A small contrastive image-text model, trained from scratch.
Model: 7.76M parameters, 32-pixel images, encoder arch vit, encoder norm layernorm, encoder activation geglu, encoder patch size [2, 2], encoder layers 16, encoder width 192, text encoder width 128, text encoder layers 10, text encoder norm layernorm, text encoder activation reglu.
Training: 5500 steps, batches of 128.
Data: trained on photos of plants and fungi (iNaturalist), 22605 training examples, 31.1 epochs.
Rows from block 12 of the image encoder of a small contrastive image-text model, named by matrix and row number. Rows with one number belong to one neuron. Each number is 128 + 24 x the weight over its row's rms, rounded and kept within 0 to 255. All counts start at 0.
Before each neuron's rows are labels from the 100 images, of 14976, where the neuron reaches its largest size: "patch colour" is the nearest of a few named colours to the mean colour under the peak. Only what is clearly more common there than usual is listed. The data: photos of plants and fungi (iNaturalist).
# gate: MLP gate (encoder.blocks.12.mlp.gate.weight, 384x192), inputs 0-191
# fc1: MLP up (encoder.blocks.12.mlp.fc1.weight, 384x192), inputs 0-191
# fc2: MLP down (encoder.blocks.12.mlp.fc2.weight, 192x384, transposed), outputs 0-191

patch colour: pink
gate.45 [115 143 125  89 104 152 136 111 118 124 122 129  78 128 145  81 146 149 144 171 121 101 177 124 126 106  99 151 115 122  87 125  81 146 155  98 165 149 124 185 133 100 127 111 167  67  88 134 136 110 138 143 123 159 111 127 150 147 122 126 112 125 138 124 109 149 143  81 112 129 145 152 141 147 129 174 177 121 118 142 121 167 169 113  85 148 148 128 120 134 101 128 132 156 132 147 133 130 147 125 105 120 156  98 136  93  96 124 158 151 156 142 132  92 103 140 105 103 102 151 106 112 122 172 152 120 140 115 106 137 134 123 131 130  88 103 127 116 136 141 127 154 114 134 122 155 173 145  96  79 117 115 148  86 149  77 100 158 116 154 126 115 121  82  87  93 142 113 148  96 112 134 103 136 133  96 151 173 152 119 174 138 107 168  91 103 115 135 119 102 114 136]
fc1.45 [144 160  67 177 138 130 131 150 108 151 125 102 114 148  64 129 139 155 111  59 150 102 121 126 133 155 121  88 106 138  77 133 124  82 122 138 128 120 119 107 127 118  83 141 111 130 138 134 137 189 126  88 141 141  98 126 112 133 143 117  77 135 137 195 106 159  86 109  99 143 156 112 116 129 162 131 161 167 145 170 128 119 137 133 105  98 118 138 114 110 119  95 147 128 159 101 128 105 127 141  87 130 144 120 146 112 153 124 140 129 170 148 118 104 128 175 139 123 116 109 121 126 119 116 175  70 123 113 150 142 134 149 146 147 160 115 129  95 110 175 121 110 117 132 116 120 121 133  97 118 103 103 124 137 132 142 138 135 117 176  96 104 153 115 143 117 129 112 152 107 115 141 156 119 108 135 156 146 126  62 138 123 135  89 121 112  94  99  95 141 159 153]
fc2.45 [ 91 171 115 145 154 126 121 100 186 143 147 109 153 147  96  96 116 129  91 112 130 126  79 119 121 100  85 167  95 151 101  95 134 152 124 123 145 135 124 148 109 117 130 104 141  81 135 147 110 122 113  97 144 138 127 148  78 163 148 122 132 116  73 122  98  93 123 132 159 119 104 134 155 114 137 160 152 113 133 160 133 119 169 125 163 118 120  90 121 126  98 128 132 154 104 103 109 125 171 159 104 116 104 125 120 123 120 135 123 111 115 140  92 140 127 119 197 149 112 124 144 120 151 146 106 138 133 147 188 141 150 143 136 114 139 142 137 134  95 122 150 102 115 125 104 143 179 119 139 111 172 122 132 120  81  99 166 166 126 192 116 118 100 121 180 153 111 107 127 135  93 100 143 111 112 119 130 101  78 158 129 113 121 132 117 147 138 167 122 107 179 102]

patch colour: grey
gate.155 [141 145  89 107  96  94  84 147 127 157 134 104 124 173 118 124 145 122 132 170  90 195 145 127 101 143 123 118 141 129 126 122 120 111 152 117 152  97 136 156  97 130 160 127  94  82 116 155 165 153 176 167 162  78 147 115 125 114 117 139 121 106 148 126 126 158 122 156 110 106 133 157 142 149 165 109  97 164 117 144 118 163 129 136 132 156 117  68 164 118 118 123 160 111 147 142 107 123 183 123 109 141 137 113 133 123  80 100 135 112 108 121 137 171 115 161 145 106 137 137 135 135  82 122 127 108 150 106 140 142 120 124  94 130 159 190 143 156 137 107  99 136 143 138 114 113  93 141 139 147 109 105 106 128 137 127 129 179 184 151 144 146 151 163 163 106 156  92 117 107  76 150 112  96 138 106 143 146 116 142 114 139 123 101 102 155 141 112 145 134 149 117]
fc1.155 [154 147 142 116 145 128 133  92 148 148 137 154 100 167 115 132 116 131 130 168 118 134 153 129 109 144 140 148 113 100 105 124 112 164 157 107 148 144  81  97 145 157 106 127 127 122 155 137 113 131 172 124  84 118 131 139 118 140 109 127  83 155 143 108 147 125  72 127 111 150 104 145 112 105 106 100 121 131 142 118  65 159 120 115 185 151  78 107 121 110 115 148 168 114 143  85 142 128 154 128 145 128 130 108  91 115 181 133 137  97 155 151 133 119 125 106  80 126 147  94 134 147  98 165 180  90 131 108 118 143 137 130 161 128 131 110 100 117 132 141 127 184 122 100  93 107 137 145 116 172 130 129 130 157 117 179 143 105 105 141  99 181  96 133 155  96 107 152 155 121 120  88  86 163 108 162 126 153 134 133  94 154 131  83 146 138 134 127 121 123 111 158]
fc2.155 [137 191 125 133 139 135 174 105 126 140  73 127  99 149  83 117 187 135 117 144 132  86 147 172 136 125 136 103 129 133 106 135 135 129 161 151 113  83 130 122 147 105 154 165 140 151 116 133 153  90  99 137 155 110 120 108 138  96 135 144 162 134  95 100  97 122 120 129 152 103 144 130 146  89 150 127 122 117  89 118 122 128  99 143 146 130 131 119 171 123 125 117  97 123 101 161 155 157 114 144 159  94 109 158 104 124 109  97 114 137 135 159 122 149  75 160 124 156 147 125 115 112 140 149 123 136  89  97 179 115 111 120 163 138 111 121  88  91 121 134  83 111  87 109 121 114 161 136 157 147 140 152 158 119 113 136 171 115 122 114 156  76 110 154 117 116 132  94 114 158 135 127  92 110 161 120 101 126 103  95 137 130 127 112  75 131 132 164  98  74 151 149]

patch colour: white
gate.140 [108 130 133  95 120 153 158 100  98 176  80 112 126 115  99 134 181  98 103 160 136 115 133 162 126 141  94 145 135 159 118 140 115 144 102  98 122 101 120  83 117  90 115 120 140 148 136 119 145 146 162 133 105 121 161 125 143  99 123 130 121 118  98 124 127 129 137 125 106 125 111 107 140 100 138 143 131 125  91 144 161 145 141 175 157 134 193 112 158 106 148 130 131 130 133 155 172 122 165 146 163 119 131 106 150 121 102 116 136  83 145 101 105 150 146 120 160 109 162 103 144 141 139  79  69  85 106 105 103 141  89 168 145 153 131 135 145 118 125 117 132 145  95  90  80 152  89  82 111 123  94 167 107 142 175 132 158 143 152 147 101 110 137 154 111 124 125 110 121 134 118 143 131 147 128 201 146 103 173 140 156 115 155 129 115 113 126 124 130 131 159 121]
fc1.140 [150 112 118 175 163 126 122 153 153 147 129 145 153 130 120 118 104 134 121 129 189 124 162 145 114 161 181 166 169 128 150 150 171 125 140 155 131 110 128 114  77 131  73  85 102 146 101 122 138 134 125  93 122 129 146 128 123 113 119 148 122 131 144 164  85 102  97 139 109 107 126  90  88 123 131 157 110 129 164 126 153 139 150 130 132 108 146 109 136  74 133 125 153 132 157 154 185 119 110  82 132 167 160 144 159 130 120 145 112 126 126 118 108 140 131 108 128 131 109 157 159 104 151 115 118 127 124 153 132 127 155  85 105 114 129 110 125 100 158 111  86 167  81 156 124 128 116 136  93 122 117 111 111 124 156  70 112  97 144  72 140 128 128  99 116 125 141 129 107 146 125 129 168 104 139 142 111 212 120 134 113 117 170 120 106 118 108 157 131 127 120  93]
fc2.140 [112 140 118 170 139 166 103 108 137 122 105 138 134 117 154 164 129 148 127 120 116  82 109 131  85 119 145 124 144 110 123 120 143  88 149 137 150 161  92 115 127 109 139 154 185 133  74 137 133 126 134  91 122 152 134 132 134 139 159 137 139 129 138  94  93 142 157 104 100  92 149 100 128 148 127 125 115 119 114 159  92 130 136 112 153  95 136  96 110 109 139 107  90 152 161  89 128 159 164 138 110 143 136 142 136 109 101 137  98 129  89  98 146 118 143 114 128 115 175 132 128 187  74  89 109 205 164 113 153 129 145 129 104 160 134 145 131 161 143  76 166  80 122 144 120 128 126 134 132 134 125 119 173 123 127  91 131  76 152 125 135 141 151 139 117 146 149 145 139 132 102 177 111 139 141 151 128 136  99 109 118  85  87 150  88 126 109 142 130 123 141  80]

patch colour: pink
gate.68 [ 84 100 147 136 121 105 106 129  93 151 115 135 105 155 121 148 144 134 113 139  95 176 110  95 126 123  54 172  99 126 107  98 125  77  90 150  85 110 111 146 139 141 100 123 133 126  91 128 106 127 123 147 129 110 133 139 153 162 142 154 144 128 119  95 125  95  92 140 121  87 120 130  84 139 131  81 154 155  97 121  95 132 134 150 116 130 154 139 158 115 105 146 111 146 125 131 148 127  82  91 172 145 155 128 148 137 116 134 106  99 131 117 172 151 197  89 169 168  99 136 153 129 125  94 146 154 164 145 121 112 133 123 153  87 126 150 130 138  80 152 119 145  80 137 143 111 121 128 158 101 127 140 123 136 137 150 141 118  98 159 118 117 151 124 161 175 159 122 138 144 151 135 157 114 133 102  93 145 113 135 142 151 147 133 112 147 160 116 176 115 136  94]
fc1.68 [181 105 109 124 141 124 118 118 116 144 152 150 191 116 126 181 112 109 122 135 123 157 110 144 133 130 192 137 129 126 124 145 122 122 137 127 120 118 179 151 116 110 118 109 129 138 103  99 146 106 162 124 159 140 122 116 110 138 153 128 115 161 133 120 128 155 137  86  73 157 153  96 183 129  91 134 136 129 119 106 123  77 149  98 119 112  64 101 130 106 158 108 157  89 149 147 154 140 150 143 125 130 116 147 129 137 142 158 158 150 142  91 138  98 101 127 112 141  76  60 104 127 147 122 142 124 149 137 151 134 127 126 146 162 110  93 101  94 108 100 135 132  98 122 119 121 163 100 100 166 106 122 136 124 103 112  86 173 143 115 119 160 134 119 152 112 124 119 140 135 170 181  91 110 121 175 171 142 138 152 128 140 123  93 100 136 105 147 111 123 120 117]
fc2.68 [134 139 153 134 122 180 129 156 132 112 140 100 124 139 118 134 126 135 153 135 159 147 191 107 126 141 129 116  90 175 151 102 143 122  83 111 133 103 132 138 106 108 162 135 140  51 129 113 147  63 140 161 136 114 160 119  86 108 139 111 160 145 181 173 111 145 165 162 135 121 126 159  95 126 102 154 131 118 119  82 141 142 122 134 120  82 104 118 133 126 147 116 140  80 155 118 127 115 150 162 157 131 114 113 187  79 112 156 146 136 139 105 148  79  98 111 142 119 107 110 135 116 116 105 140 152 181 143 109 107 118 118 115  87  99 137 171 116 112 117 140 103 148 138 127 145 111 125 120 147 113 124 128 111 154 146 156  75 149 154  98 130  69 136 153 135 131 147 158 154 165 118 123 137 127 122 126 139 127 127 106 164 116 130 143 106 119 144 165 143 115 157]

patch colour: brown
gate.6 [142 124 122 121 162 123 163 133 121 142 142 130  95  82 163  90 147  55 147 122 111 124 141 124  91 146 145 215 112 141 134  96 155 125 134 101 141  92  99 126 105 139 162 140 114 140 147 122 151 110 151 105  88 113 113 159 106 101 123 157  97 105 124  97 135  86 119 128 148 105 136 175 138 115 126 126 100 144 150 147 128 110 175 112 176 125 109 130  60 145 123 150  92 115  84 115 122 132 138 145 142 138 140 111 141 105 177 121 146 164 124 128 109 106 163 148 134 139 125 125 136 130 134 114  86 154 105 147 131 143 162 112 117 121 108  87 113  98 132 145 138 126 179 130 120 129 103 149 147 106  84 164 153 120 147 109 150 116 132 113 117 148 132 148 133  99  92  86 129 119 174  98 138  89 135 119 141 111 119  76 130 130 116 151  98 162 155 138 103 116 124  97]
fc1.6 [ 94 104 122 154 147 104 121 131 128 110 156 124 130 116 171 187 146 132 140 153  95 147 148 148 174 131  97 156 128 177 140 102 110  93 148 107 161 147 135 121  98 146 140 110 136 149 141 110 116 168 107 117 173 143 124  97 155 124 138 144 160 127 111  91 153 137 163 132 121  98 159 114  96 141 132 121 126 102 122 113 171  79 128 130 165 141 159  93 102 157 183 114 154 150 142 150 183  90 118 138 106 112 159 116 108 147 122 113  94 131 116  85 103 139 159 123 121  70 165 144  96 123 138 153 119 128 121 141 157 146 140 161 186 135 111 116 114 137 115 153 142 139 144 155 125 125 111 119 115 123  85  99 148 131 104  85 128 127 154 102 124 118  89 151 122  84 131 106  64 128 129  92 154  89 149 129 101 100 126 119 129 132  99 143 128 146 141 144 105 143 157 142]
fc2.6 [116 133 130 142 147 131 130 111 192  61 160 126 167 167 136 115  95 116 112 151 126 122  98 142 112 114 142 126  98 125 108 121 140 146 153 146 108 111 137 108 113 127 151  65 107 113 111 121 118 139 126 136 121 124 136  94 144 159  83 108 129 118  99 121 172 135 131 137 117  92 145 122  76 143 177 121 138 143 125 125 155 117 155 122 133 111 197 142 140 115 126 117 126 149  94 121 160 132 107 103 133 127 140 165 154  97 179 144 114 131 110 109  66 142 118 168 133 152 164 126 160 100 157 123 140 156  92 101 119 156 133 164 114 134 153 139 151 129 140 132 173 120 112 150 115  91 153 144  70 131  97 133 112 139 111 131  98 183 110 125 127 112 113 170  92 143 119 119 148  90 111 113 148 139 107 152  81 109 121 115  99 136 162 137  63 134 114 115 148 122 119 141]

patch colour: grey
gate.153 [133 122 133 161 122 134 112 145 102 145 148  99 129 102 135 156  95 131 113  87 130 126 161 137 117 123 162 131 140 126 165 126 158 111 173 144 102 136 129  82 140 134 126 163 123 151 107  95 155 145 119 152  82 104 132 149 153 102 120 150 141 115 126 136  93  72 134 143  94 141 112 177 123 123 115  68 140 124 128  88 150 125 103 145 127 107 156 115 135 150 108 162 108 167 140 148 139 164 121 128 134 127 155 100 129 157 138 135 128 123 165  75 137 117 136 147  83 103 119 150 127 125 123 161 129 123  97  92 106 172 109 123 155 117  84 149 120 104 124 104 113 135 109 131 152  70  99 118 127  77 157 127 155  99 121 148  84 152 114  96 132 193 166 130 124 124  87  91 116  98 153 108 159  97 141 115 141 141  99 147 128 155 110 200 107 129 129 126 116 133 152 147]
fc1.153 [140 141 131 124 143 143 140 144 116 131 112  68  81 109 135 105 113 129 127 131 151 133 126 164 151 128 115 144 111 109 130 136 132 126 159 149 143 120 129  89 132 139 105 149 116 135 130 125  99 145 135 119 125 123 161 135 136 108 154 176 102  99  94 120 158 112 110  59 160 143 171 154 132  91 146 123  99  85 108 118 129 164 125 115 124  94  80 170 175 150 107 137  69 132 112 110 116 126 163 165 121 122 155 108 137 122 131 143 125 137 113 139 104 140  92 162 148 130 145 128  98 136 149 120 118  97 132 108 138 189 147  98 179 129 176 133 149  80 147 107 109 135 109 110  69 138 156 138 122 118  84 164 105 115 121 122 127 130 120  90 114 118 153  86 112 138 111 165 123 118 182  97 151 122 123  70 114 112  97 127 111 150  99 143 163 139 161 114 128 136 116  91]
fc2.153 [175 161 153  98 126 139 141  99 158 124 140 114 110 113  91 127 115 130 130 141  96 103 160 158 128 105 100 133 178  98 151 139 104 134 103 144 190 166  80 126  89 138  89 121 116 102  94 139 118 132 147 109 122 141 120 152 144 128 158 106 129 109 130 135 108 136 130 150 170 154  81 131 159 114 104 138  90 117 150 142  89 117 130 126 151 157 148 109 143 113 156 147 156 107  98 102 142 135 133  97 158  82 152  97  92 115 130 166 120 150 116 129 171 163 177 160 110 162 130 139 131 169  68 143 132 111 128  96 101 104 123 157 117 159 145 127 139 124 109 123  86 112 110 124 104 118 139 107 149  88 134 114 153 139 136 157 101 102 143 105 104 104 125 148 165 111 102 113 128 148 162 130 121 157  76 151 141 129 144 133 105 141 135 145  99  93 166 112 139 116 138 178]

patch colour: pink
gate.271 [146  99 103 115 150 120 132 139 115  73 154 110 135 158 116 151 140 165 130 118 138 138 107  86 109 112 104 135 178 166 131 131 155 141 117 130 115 165 154 156 157  80 115 125 136 121  93 121 186 105 141 137  88 107 137 115 157 153  89  87 186 162 102 152 136 150 101 129 118 104 136 112 162 171 138 149 159 113 122 135 167 136 114 105 112  98  87  98 158 137 128 155 138  98 119 143 121 102  98 130 138  65 122 124  93  91 107 129 112 129 136 138 138 136 103 112 146 140 123 155 140 133 144 125 141 134 188 133 139 159 114 145 133 138  95 145  66 172 155 119 104 129 126 132 109 135 113 183 146 126 121 106 123  84 121 178 106 163 153 163 109 142 133 149 116 157 117 151 119 127  87 120 115 162 139 147 166 114  98 116 147 112 142  96 130 102 131 143 137 107 124 113]
fc1.271 [ 91 146 136 123 143 147 107 122 113 154  87 125 154 156  98 157 148 112 121 123 103 161 112 168 116 113 144 150 112 157 109 144 157 135  89 141 112 130 127 121 100 133 160 194 108 145 166 115  69 131 130 118 174 105 159 117 196 146 158 169 153 144 180 150 140 141 155 107 109 118 127 117 141 146 153 127  93 130 115 126 110 120  96 112 128 134 133 126 106 112 124 114 124  91 178 158  97 132 146 133 141 136 109  81  98 118 157 122 164 134 134 107 129 146 141 152  96 155 123  81 137 117 128 106 139  80 100 163 111 146  97  74 132 133 120  94  98 166 126 124 123 112 134  85 149 112 104 151 110 113 133 142 123  84 128 134 129 130 160 129 158 163 177 129 125 105 147 144 129  95 109 119  90  97 101 145 147 105  95  80 122 125 159 157 144 125 120  98 134 120 137 140]
fc2.271 [124 113 121 154  69 119 132 183 149 164 139 165 172  80 194 189 150 107 180 107 108  95 110 141 159 100 123 154 124 110 110 131  78 161 121 140 138 106 168 134 114 159 123 136 118 101 129 162 169 128  92 102 123 159 114 152 121 135 164  84 113 170 173 123 111  91 131 141  99  81 110  86 109 121 135 114  71 151 142 142  99 132 126 137 142 147 105 123 136 140 124 161 105 135 116 129 141 123 140 130 145 140 121 152 129 112 157 161 168 143 144 150 115 131 129 114 107 111 148 126 108 107  74 143 124 165  90 148 143 179 116 115 126 147 122 113 142  93  85 102 110 123 117 126 157 139 108 125  96 127 114 122 135 140 101 152 129 135 141  98  98 101 128 147 182 125 128 119 128 150 125 114  96 127 112 143 113 125 125 111  92 129 106 100 121 150  91 135 127 131 123 116]

patch colour: pink
gate.258 [167 128 176 134 143 135 118 154 133 122 121 100 147 117 112 126 133 101  87 120 136 105 162 163 171 123 101  97  86  84 106 140 147 133 100 124 119 144 161 123 166 110 124  97 135 118  78  93 181 122  88 109 134 147 137 139 126 135  77 139 135 146 121 171 128  90 143 125 124 132 149 131 143  70 129 165 100 147  86  98 107 120 110 131 123 182 134 138 130 162  83 126 171 104 143 119 153 135  90 112 127 127 106 145 147 100 123 129 104 125 135 143 108 111 115 119  99 109 113 111 180 132  77 141 113 138 136 118 147 107 116 146 167  84 134 116 141 101  90  89 130 157 103 126 125 160  93  99 136 107 113 117 130 105 105 119 118 137 125 131 159  99 146 191 124  74 127 111 159 157 143 127 152  89 144 154 118 164 100 123 123 149 115 147 126 127 111 119  89 127 164 123]
fc1.258 [126 127  95 101 153 140 127 167 124 112 142  94 115 157 151 141 129 165 125 108  67 171 109 159  97 104 126  73 125 105 133 119 142 112  99 126 160 128 140 150 127 123  95  97 116 106 117 160 103 144 146 111 171  99 135 110 125 138  64  99 110 122 151 122 118 109 141 145 110 115 116 108 145 151 127 174  90 139 162 139 107 151 186 156  86 137 148 136 110  87 119 169 136 107 121 128 126 103 113 126 130 159 109 133  97 141  83 107  93 122 160 143 118 120 146 118 140 128 112  87 109 131 138 147 142 104 168 147 120 101 143 116 142 139 127  68 167 144 136 155 147 128 142 125 162 134 111 113 135 190  97 148 164  86 136 101 116 144 139 135 134 161 166 138 141 116 118 135 146 101  73 123 144 144 142 136 146 120 110 108 129 135 144 190 158 114 115 135  88  93 144 160]
fc2.258 [184 150 139 127 106 145 147 111 119 156 127 129 139 118 106 162  86 113 150 140 126 149 135 115  93  97 104 133 162 137  91 122  96 124 138 109  97 120 125 116 102 159 112 124 168 129 146 119 105 113 163 142 141 142 158 134 152 168 153 128 187 169 153 143 121 117 118 140 102 121 121 129 156 126 141 140 131 102 140 113  97 150 123 108 145 167 108 122 138 102 155 111 115 123 126 124 130 184 154 141 117 170 114 125  82 141 150 137 110 120  84 118 129 126 142 153 129 167 147 126 141 106 101  96 102 137 133  69 141 162 148 123 172  56 115 167 142  80 134 113  84 156 115 133 161 114  77 126 128 162  91  92 105 107 150 128 153 121 108 110 129  71 158 133 160 146 137 129 153  93 110 101 136 136  77 119  91 152 137 120 108 122 155 102 118 146 131 135 143 172 112 123]

patch colour: pink
gate.341 [137 120 173 113 140 125  99 139 128 152 138 158 104 103  89 108  97  91 106 182 159 139 153 148  86 131 128 133 153 116 103 176 111 117 143 148 148  79  98 145 169 161 135 119 153 142 125  87 165  84 133 145 105 131 168 137 156 119 114 175 104 115 181 107 132 159 137 109 139 108 125 101 186 124 118 133 166  99 127 101 114 114  88 165 102 147 112 151  78 171 153 135 124 140 135 123 160 116 153 106 108 143 121 152  97  95  93 148 148 134 143 145 130 126 136 115 127 139 124 139 115 185  88 113 131 136 109 135 138 100 123  91 113 134 101 132 129 124 128 139 158 112 130 139 120 120 131 112 138  94 122 136 105 117 110 158 134 135  93 114 145 123 165 181 157 116 179  93 100 127 105 136 120 176 143 135 166 140 126 100 159 163 144 115 127 118 119 114  99 116  98  92]
fc1.341 [108 118 101 137 108 132 103  86 156 144 133 144 100 133 121  86  96 165  90 133 134  82 125 128 116 122 136 143 130  96 162 151 130 123 175 126 127 105 150 154 119 110 133 119 124 124  98 162 142 114 130 117 166 152 106 127 123 146  82 130 102 134 156 102 172 171 152 120 121  76 169 168 120  75 142 167 148 128 155 146 100 100 114 144  73  96 177 141  83 146 132 139 134 171 122  88 123 130 144 115 137  74  96 138 147 179 118 113 136  96  91 130 111  73 105 113 125 109 168 154 130  97 153 133 121 166 129 137 136 137  89 172 103 115 161 153 129 121 113 109 139 137 135 155 154 137 164 126 147 116 107 152 130 111 126 133 137 144 146 147 137 131 101 124 145 152 132 154 119 145 118 147  96 130 114 166 160 123 120  98 118 119 162 153 115 132 119  60 122 135 146 116]
fc2.341 [113 172 137 125 131 134 127 137 114 136 104 137 118 171 129 102 140 115 187 146 165 152 156 127 174 102 145 132 141 107 140 135 125 125 167  99 115 130  95 149 146 102 105 103 150 153 120 155  93 127 147 123  98 168 157 113  95 124 142 145 118 119 162 117 134 138 130 150 142 128 106 120 146 107 123 134 133 124 116  90 109  96 126  91 141  83 120 100 110 102 149 106 103 107 134 123 107 128  87 128 135  98 138 112 128 119 129 157 148 147 118 121  95 140  83 130 160 190  93  88 124 143 138 156 116  85 129 153 162 112 113 133 146 100 106 146 149 149 137 131 118 121 114 107 164 157 127 136 146 131  91 124 125 150 127 124 190 115 132 116 119 146 114 109 168 192 195 133 110 136 103  96  99 120 107  75 120 128 116 104 165 101 158 194 118 122 126 121 179 126 140  78]

patch colour: white
gate.229 [119 165 179 159 108 112 174 128 141 171 121 128 136 168  72 120 103 118 162 192 150  99 109  92 153 148 115 146 106 106 110 165 115 113 127 134 114 110 120 187 135 103 141 102 131 108 161 153 145 126 123 138 183  93 150 148 142  98 116 109 129 131 149 128 179 137 102 144 134 134 131 135 150 106  82  98 138 154 107 118 126 149 146 127 151 137 114 131 119 121 146 144 160 145  56 131 118 128 168 144 142 116 101 127 136 138 147 118 111 152 138 127 138 126 159  88 145 116 111  55 110 105 124 127 121  88 104 137 124 124 100 112 118 132 127 145 140 133 129 172 125 136 107 142 153 101 144 127 118 112 161  83 103 145 128  70 152 184 139 140 135 112 133 152 158 160 102 167 105 115 127 104 144  91 126 151 121 137 123 147 165 107 139 148 127  87 173 133 121 134 138 130]
fc1.229 [122 143 136 114 137 166 121 147 136 139 117 112 127  96 109 166  91 150 126 118  96 138 110 114 124  93 162 181 123 112 170 136 132 146 117  99 137 105 110 127 120 104 124 145 106 174 133 125 108 115 100 110 101 166 166 121 143 123 113 123 128 113 164  98 170 152 183 104 170  98  62 142 136 148 111 123 113 137 136 184 107 154 129 129 111 132 112 111 111 133 145 131  97 130 121 158 150 160 119 114 119 117 140 133 109 150 127 128 114  86 145 105 150 134 155 112  86 131 169  79  50 106 127 133 110 118 120 147 136 146  99 132 105 115 131 130 116  83 164 119 144 125 143 129 130 136 130  92  61 111 107  99 121 163 125 120  89 106 135 160 135 123 155  87 133 107 114 173 135 102 134 121 124 106  86 185 128 153 133 124 148 197 110 120 125 103 126 131 132 111 115 103]
fc2.229 [105 129  98 185 101 189 101 169  72 108 142 113 109 159 133 170 107 156 151 118  89 109  97 138 124 148 171 139 102  98 131 128 134 139 107 130 121 114 132 154 170 122 115 128 112 130 120 198 104  96 121 132 117 115 143 113 140 134 107 139  99  98 166 129 137 101 120 108 101 166 142 112 116 118 108 109 154 167  97 128 110 119  93  94 149 128 107 173 133 126 137 141 140  93 121 135 104 125 148 169 154 192  97 100 113 147 158  98 121 125 121 121 136 165 151 139 140 122 153 115  99 135 132 143 127  87  98 160 148 147 165 130 149  73 113 102 161 147 139 118  98 135 142 129 100 133 137  77 111 136 138  89 143 138 114  79 117 112 108 106 132 154 142 125 133 138 137 153 104 122 119 151 180 106 113 125 146 133 119  93 146 121 157 114 127 149 100 119 177 157 122 126]

patch colour: brown
gate.19 [128 114 137 104 127 152 163 118 159 121 138 134 152 111 128 134 117 118 131 154 144 122  95  90 102 110 139 105 137 125 129 138 135 162 105 151 144 162 102 140  99 117 151  95 126 122 103 132 151 115 165 121 105 142 124 134 133 132 124 142 110 137 178 136 131 138 112 155 110 132 134  77 129  76 172 135 105  99 157 164 125  99 139 148 162 108 140 155  70 128 141 114 116 150 167  88 123 169 145 125  92 151 130 149 121 102 113 158 127 139 120 122 188  96 131 128  97 118 137 161 171 102 139 123 143 119  69 104 131 107  72 113 122 142 101 114 135 114 126 136  95 124 121 181 147 171 112 117 165 103 110  97  90 113 122 116 114 186 126 128 121 142 135  90 110 168 124 108 118 154 146 132 113 125 130 124 102 170 137 128 170 115  68 144 155 119 153  77 143  88  96 163]
fc1.19 [140 109 113 106 126  99 123 134 136 141 105 129 108 129 123 135 110  77 162 130 135 135 116 140 136 131 141 103 106  94 143 157 139 116 116 125 124 103 155 112 130 128 105 125 136  86  97 132 135 125 131 143 142 120 146 132 147 162 117 134 119 143 149  81 172 102 129  59 130 131 127 109  88 115 150  93 179 119 114 165 145 150 153 124 143 145 141 125 106 183 129 158 140  95 157  98 128 152  82 117 139 150 119  73 118 162 108 119  80 172 153  76 131 125 143 127 130 164 174 134 175 191 104 125 104 123 160 142 143 165 165 144 150 122 125 105 137 126 150 134 137 185 131 158 133 108 110 125 164 140 118 129 177 117 131 124 129  98 149 145  96 120 148 146 107 166 171 149 129 157 143 133 107 205 109 100 122 141 135 132 127 127 124  94  97  98 135 118  90 135 112 133]
fc2.19 [145 104 183 130 142 135 141 158 164 142 137 130 109  95 154 136 117 148 103 133 100 145 108 129 140 135 149 138 116 117 106 105 108 113 121 110 155 161 130  85 116 129 100 124 141  78 122  99 129  96 143 145  93 134 148 163 117  98 119 164 121 148 139 149 162 126 157  84 128 150 107 113  99 117 104 128 114 106 123 107 139 112 144 125  85 146  78 147 121 111 111 127 133  92  91 102 123 149 107 116 106 133 176 138 121 141 152 101 122 152 150 113 116 145 146 172 119 117  98 108 166 133 161 144 139 155  94 129  62 127 160 166 115 114 158 104 131  65 164  95 147 125 138 140 134 151 129  92 127  95  98 144 149 189 143 126 179 170 175 166 121 136  73 108 146 100  98 106 160 116 131 142 140 129 132 139 126 135 145 129  77 117 164 126 147 101 141 119 101 112 131 125]