config.toml
model = "contrastive image-text model"
image_size = 32
encoder_mlp_ratio = 2
encoder_qk_norm = false
text_encoder_head_dim = 16
text_encoder_positions = "learned"
adamw_lr_other_params = 0.002
weight_decay = 0.1
Rows from block 10 of the image encoder of a small contrastive image-text model, named by matrix and row number. Rows with one number belong to one neuron. Each number is 500 + 40 x the weight over its row's rms, rounded and kept within 0 to 999. All counts start at 0. Numbers have three digits each.
After each neuron's rows are labels from the 100 images, of 14976, where the neuron reaches its largest size: "strongest on" is what is common among them. Only what is clearly more common there than usual is listed. The data: photos of plants and fungi (iNaturalist).
# gate: MLP gate (encoder.blocks.10.mlp.gate.weight, 384x192), inputs 144-191
# fc1: MLP up (encoder.blocks.10.mlp.fc1.weight, 384x192), inputs 144-191
# fc2: MLP down (encoder.blocks.10.mlp.fc2.weight, 192x384, transposed), outputs 144-191

gate.179:485577470517456478491530521469494489530532435491446405515482473493495484513487523501549517533574546456481480477491544489493530564499477532505483
fc1.179:581488530523518473485445479443458474525469512491457525466409533467459489486471492488518558472518508584509480539481548496416519549514563593517575
fc2.179:531433524466550531402523537459490445507487415441474527429517487486474502486502553490490494533524540474474489508517541536487463498533522494457498
strongest on: order Caryophyllales

gate.380:577499529525538571569398561525464520534494522522499435508504459527552496544488519506507475469556552518424507498474472453503461521479460541508514
fc1.380:454512495495457463537506457598512551464499489473474495568471412455504557519486520467543410442477472448493476608468547551521470513524475576531538
fc2.380:544455450523536379488508499556524438424546520493490482531480401499505532531517498478515538509579487535502562445458490496502483581491482496476469
strongest on: order Caryophyllales; family: Cactaceae

gate.356:493518539466519506513489553503534582474529534497435509556537535413529509517572533522500486477469539530525553481492516398497512477528488481576555
fc1.356:577472539544488453542568471517474480541510470473470485492544483491516450454525531444496511455464604467517518529525572393528540474475493541491475
fc2.356:508488464469570513517492479546494557500476489504479482536516428477498479545490535484489463436541525460482493467493523505500493541463496572547567
strongest on: order Asterales; family: Asteraceae

gate.159:470524529566567515541501498432506545465563471499536477438532465564435545565510463513433500490479497504567545467480509526570488511432430481530524
fc1.159:528503467524513525564516481491496476541477489527528436492477499505514579515514476542399489523509470512536533527495496502568441510462520472518456
fc2.159:459484428541583520516490521424469462472484492525475479542445509535493491455596565494473489491519507575521493545442476484494542459448539522440495
strongest on: order Caryophyllales

gate.322:454512553453507446526486467483460456493549443546486560554493538510461530520512602427468461484504561514474480472536414478512467502430508447539523
fc1.322:500515484460456441413520519501493564458490480463508529421497433515476473469474471592587523521478503583504539498486486428467441507529519518522548
fc2.322:526517557479461501511500513429521500506465505466459447453520426581488570482458489407492464529517500472460505483505563491466523485486498452571522
strongest on: order Caryophyllales; family: Cactaceae; text has "cactus"

gate.250:561505481474513499543541518488494536517587520516565482492490441487561613460574530481460536504533500531440506486555458506489515455561458505472479
fc1.250:514532505469529484507452472532479524450517521456464456484595467545479499437574539512531513525437598496521517484480561443449551426518461523501486
fc2.250:556498456482495509570543355542522481501531527505507501546548504522542501503539579489470434518441445495518461445525571529502466470557511522492504
strongest on: order Asterales; family: Asteraceae

gate.358:568510411517508501526482550470550559456486534470541499480503503495453428515484528482493535516439544533498527542494403430513484525574480574520557
fc1.358:527482507494497505512465550466467487445434508533523533494498525476544535572560515516527540470407496540397511429522511491519500561446614534516395
fc2.358:564521544547496496515485450560553453494488449435473454526547484571477533457525570533485517432447504481474519534515547535496508487486501579552523
strongest on: order Caryophyllales; family: Cactaceae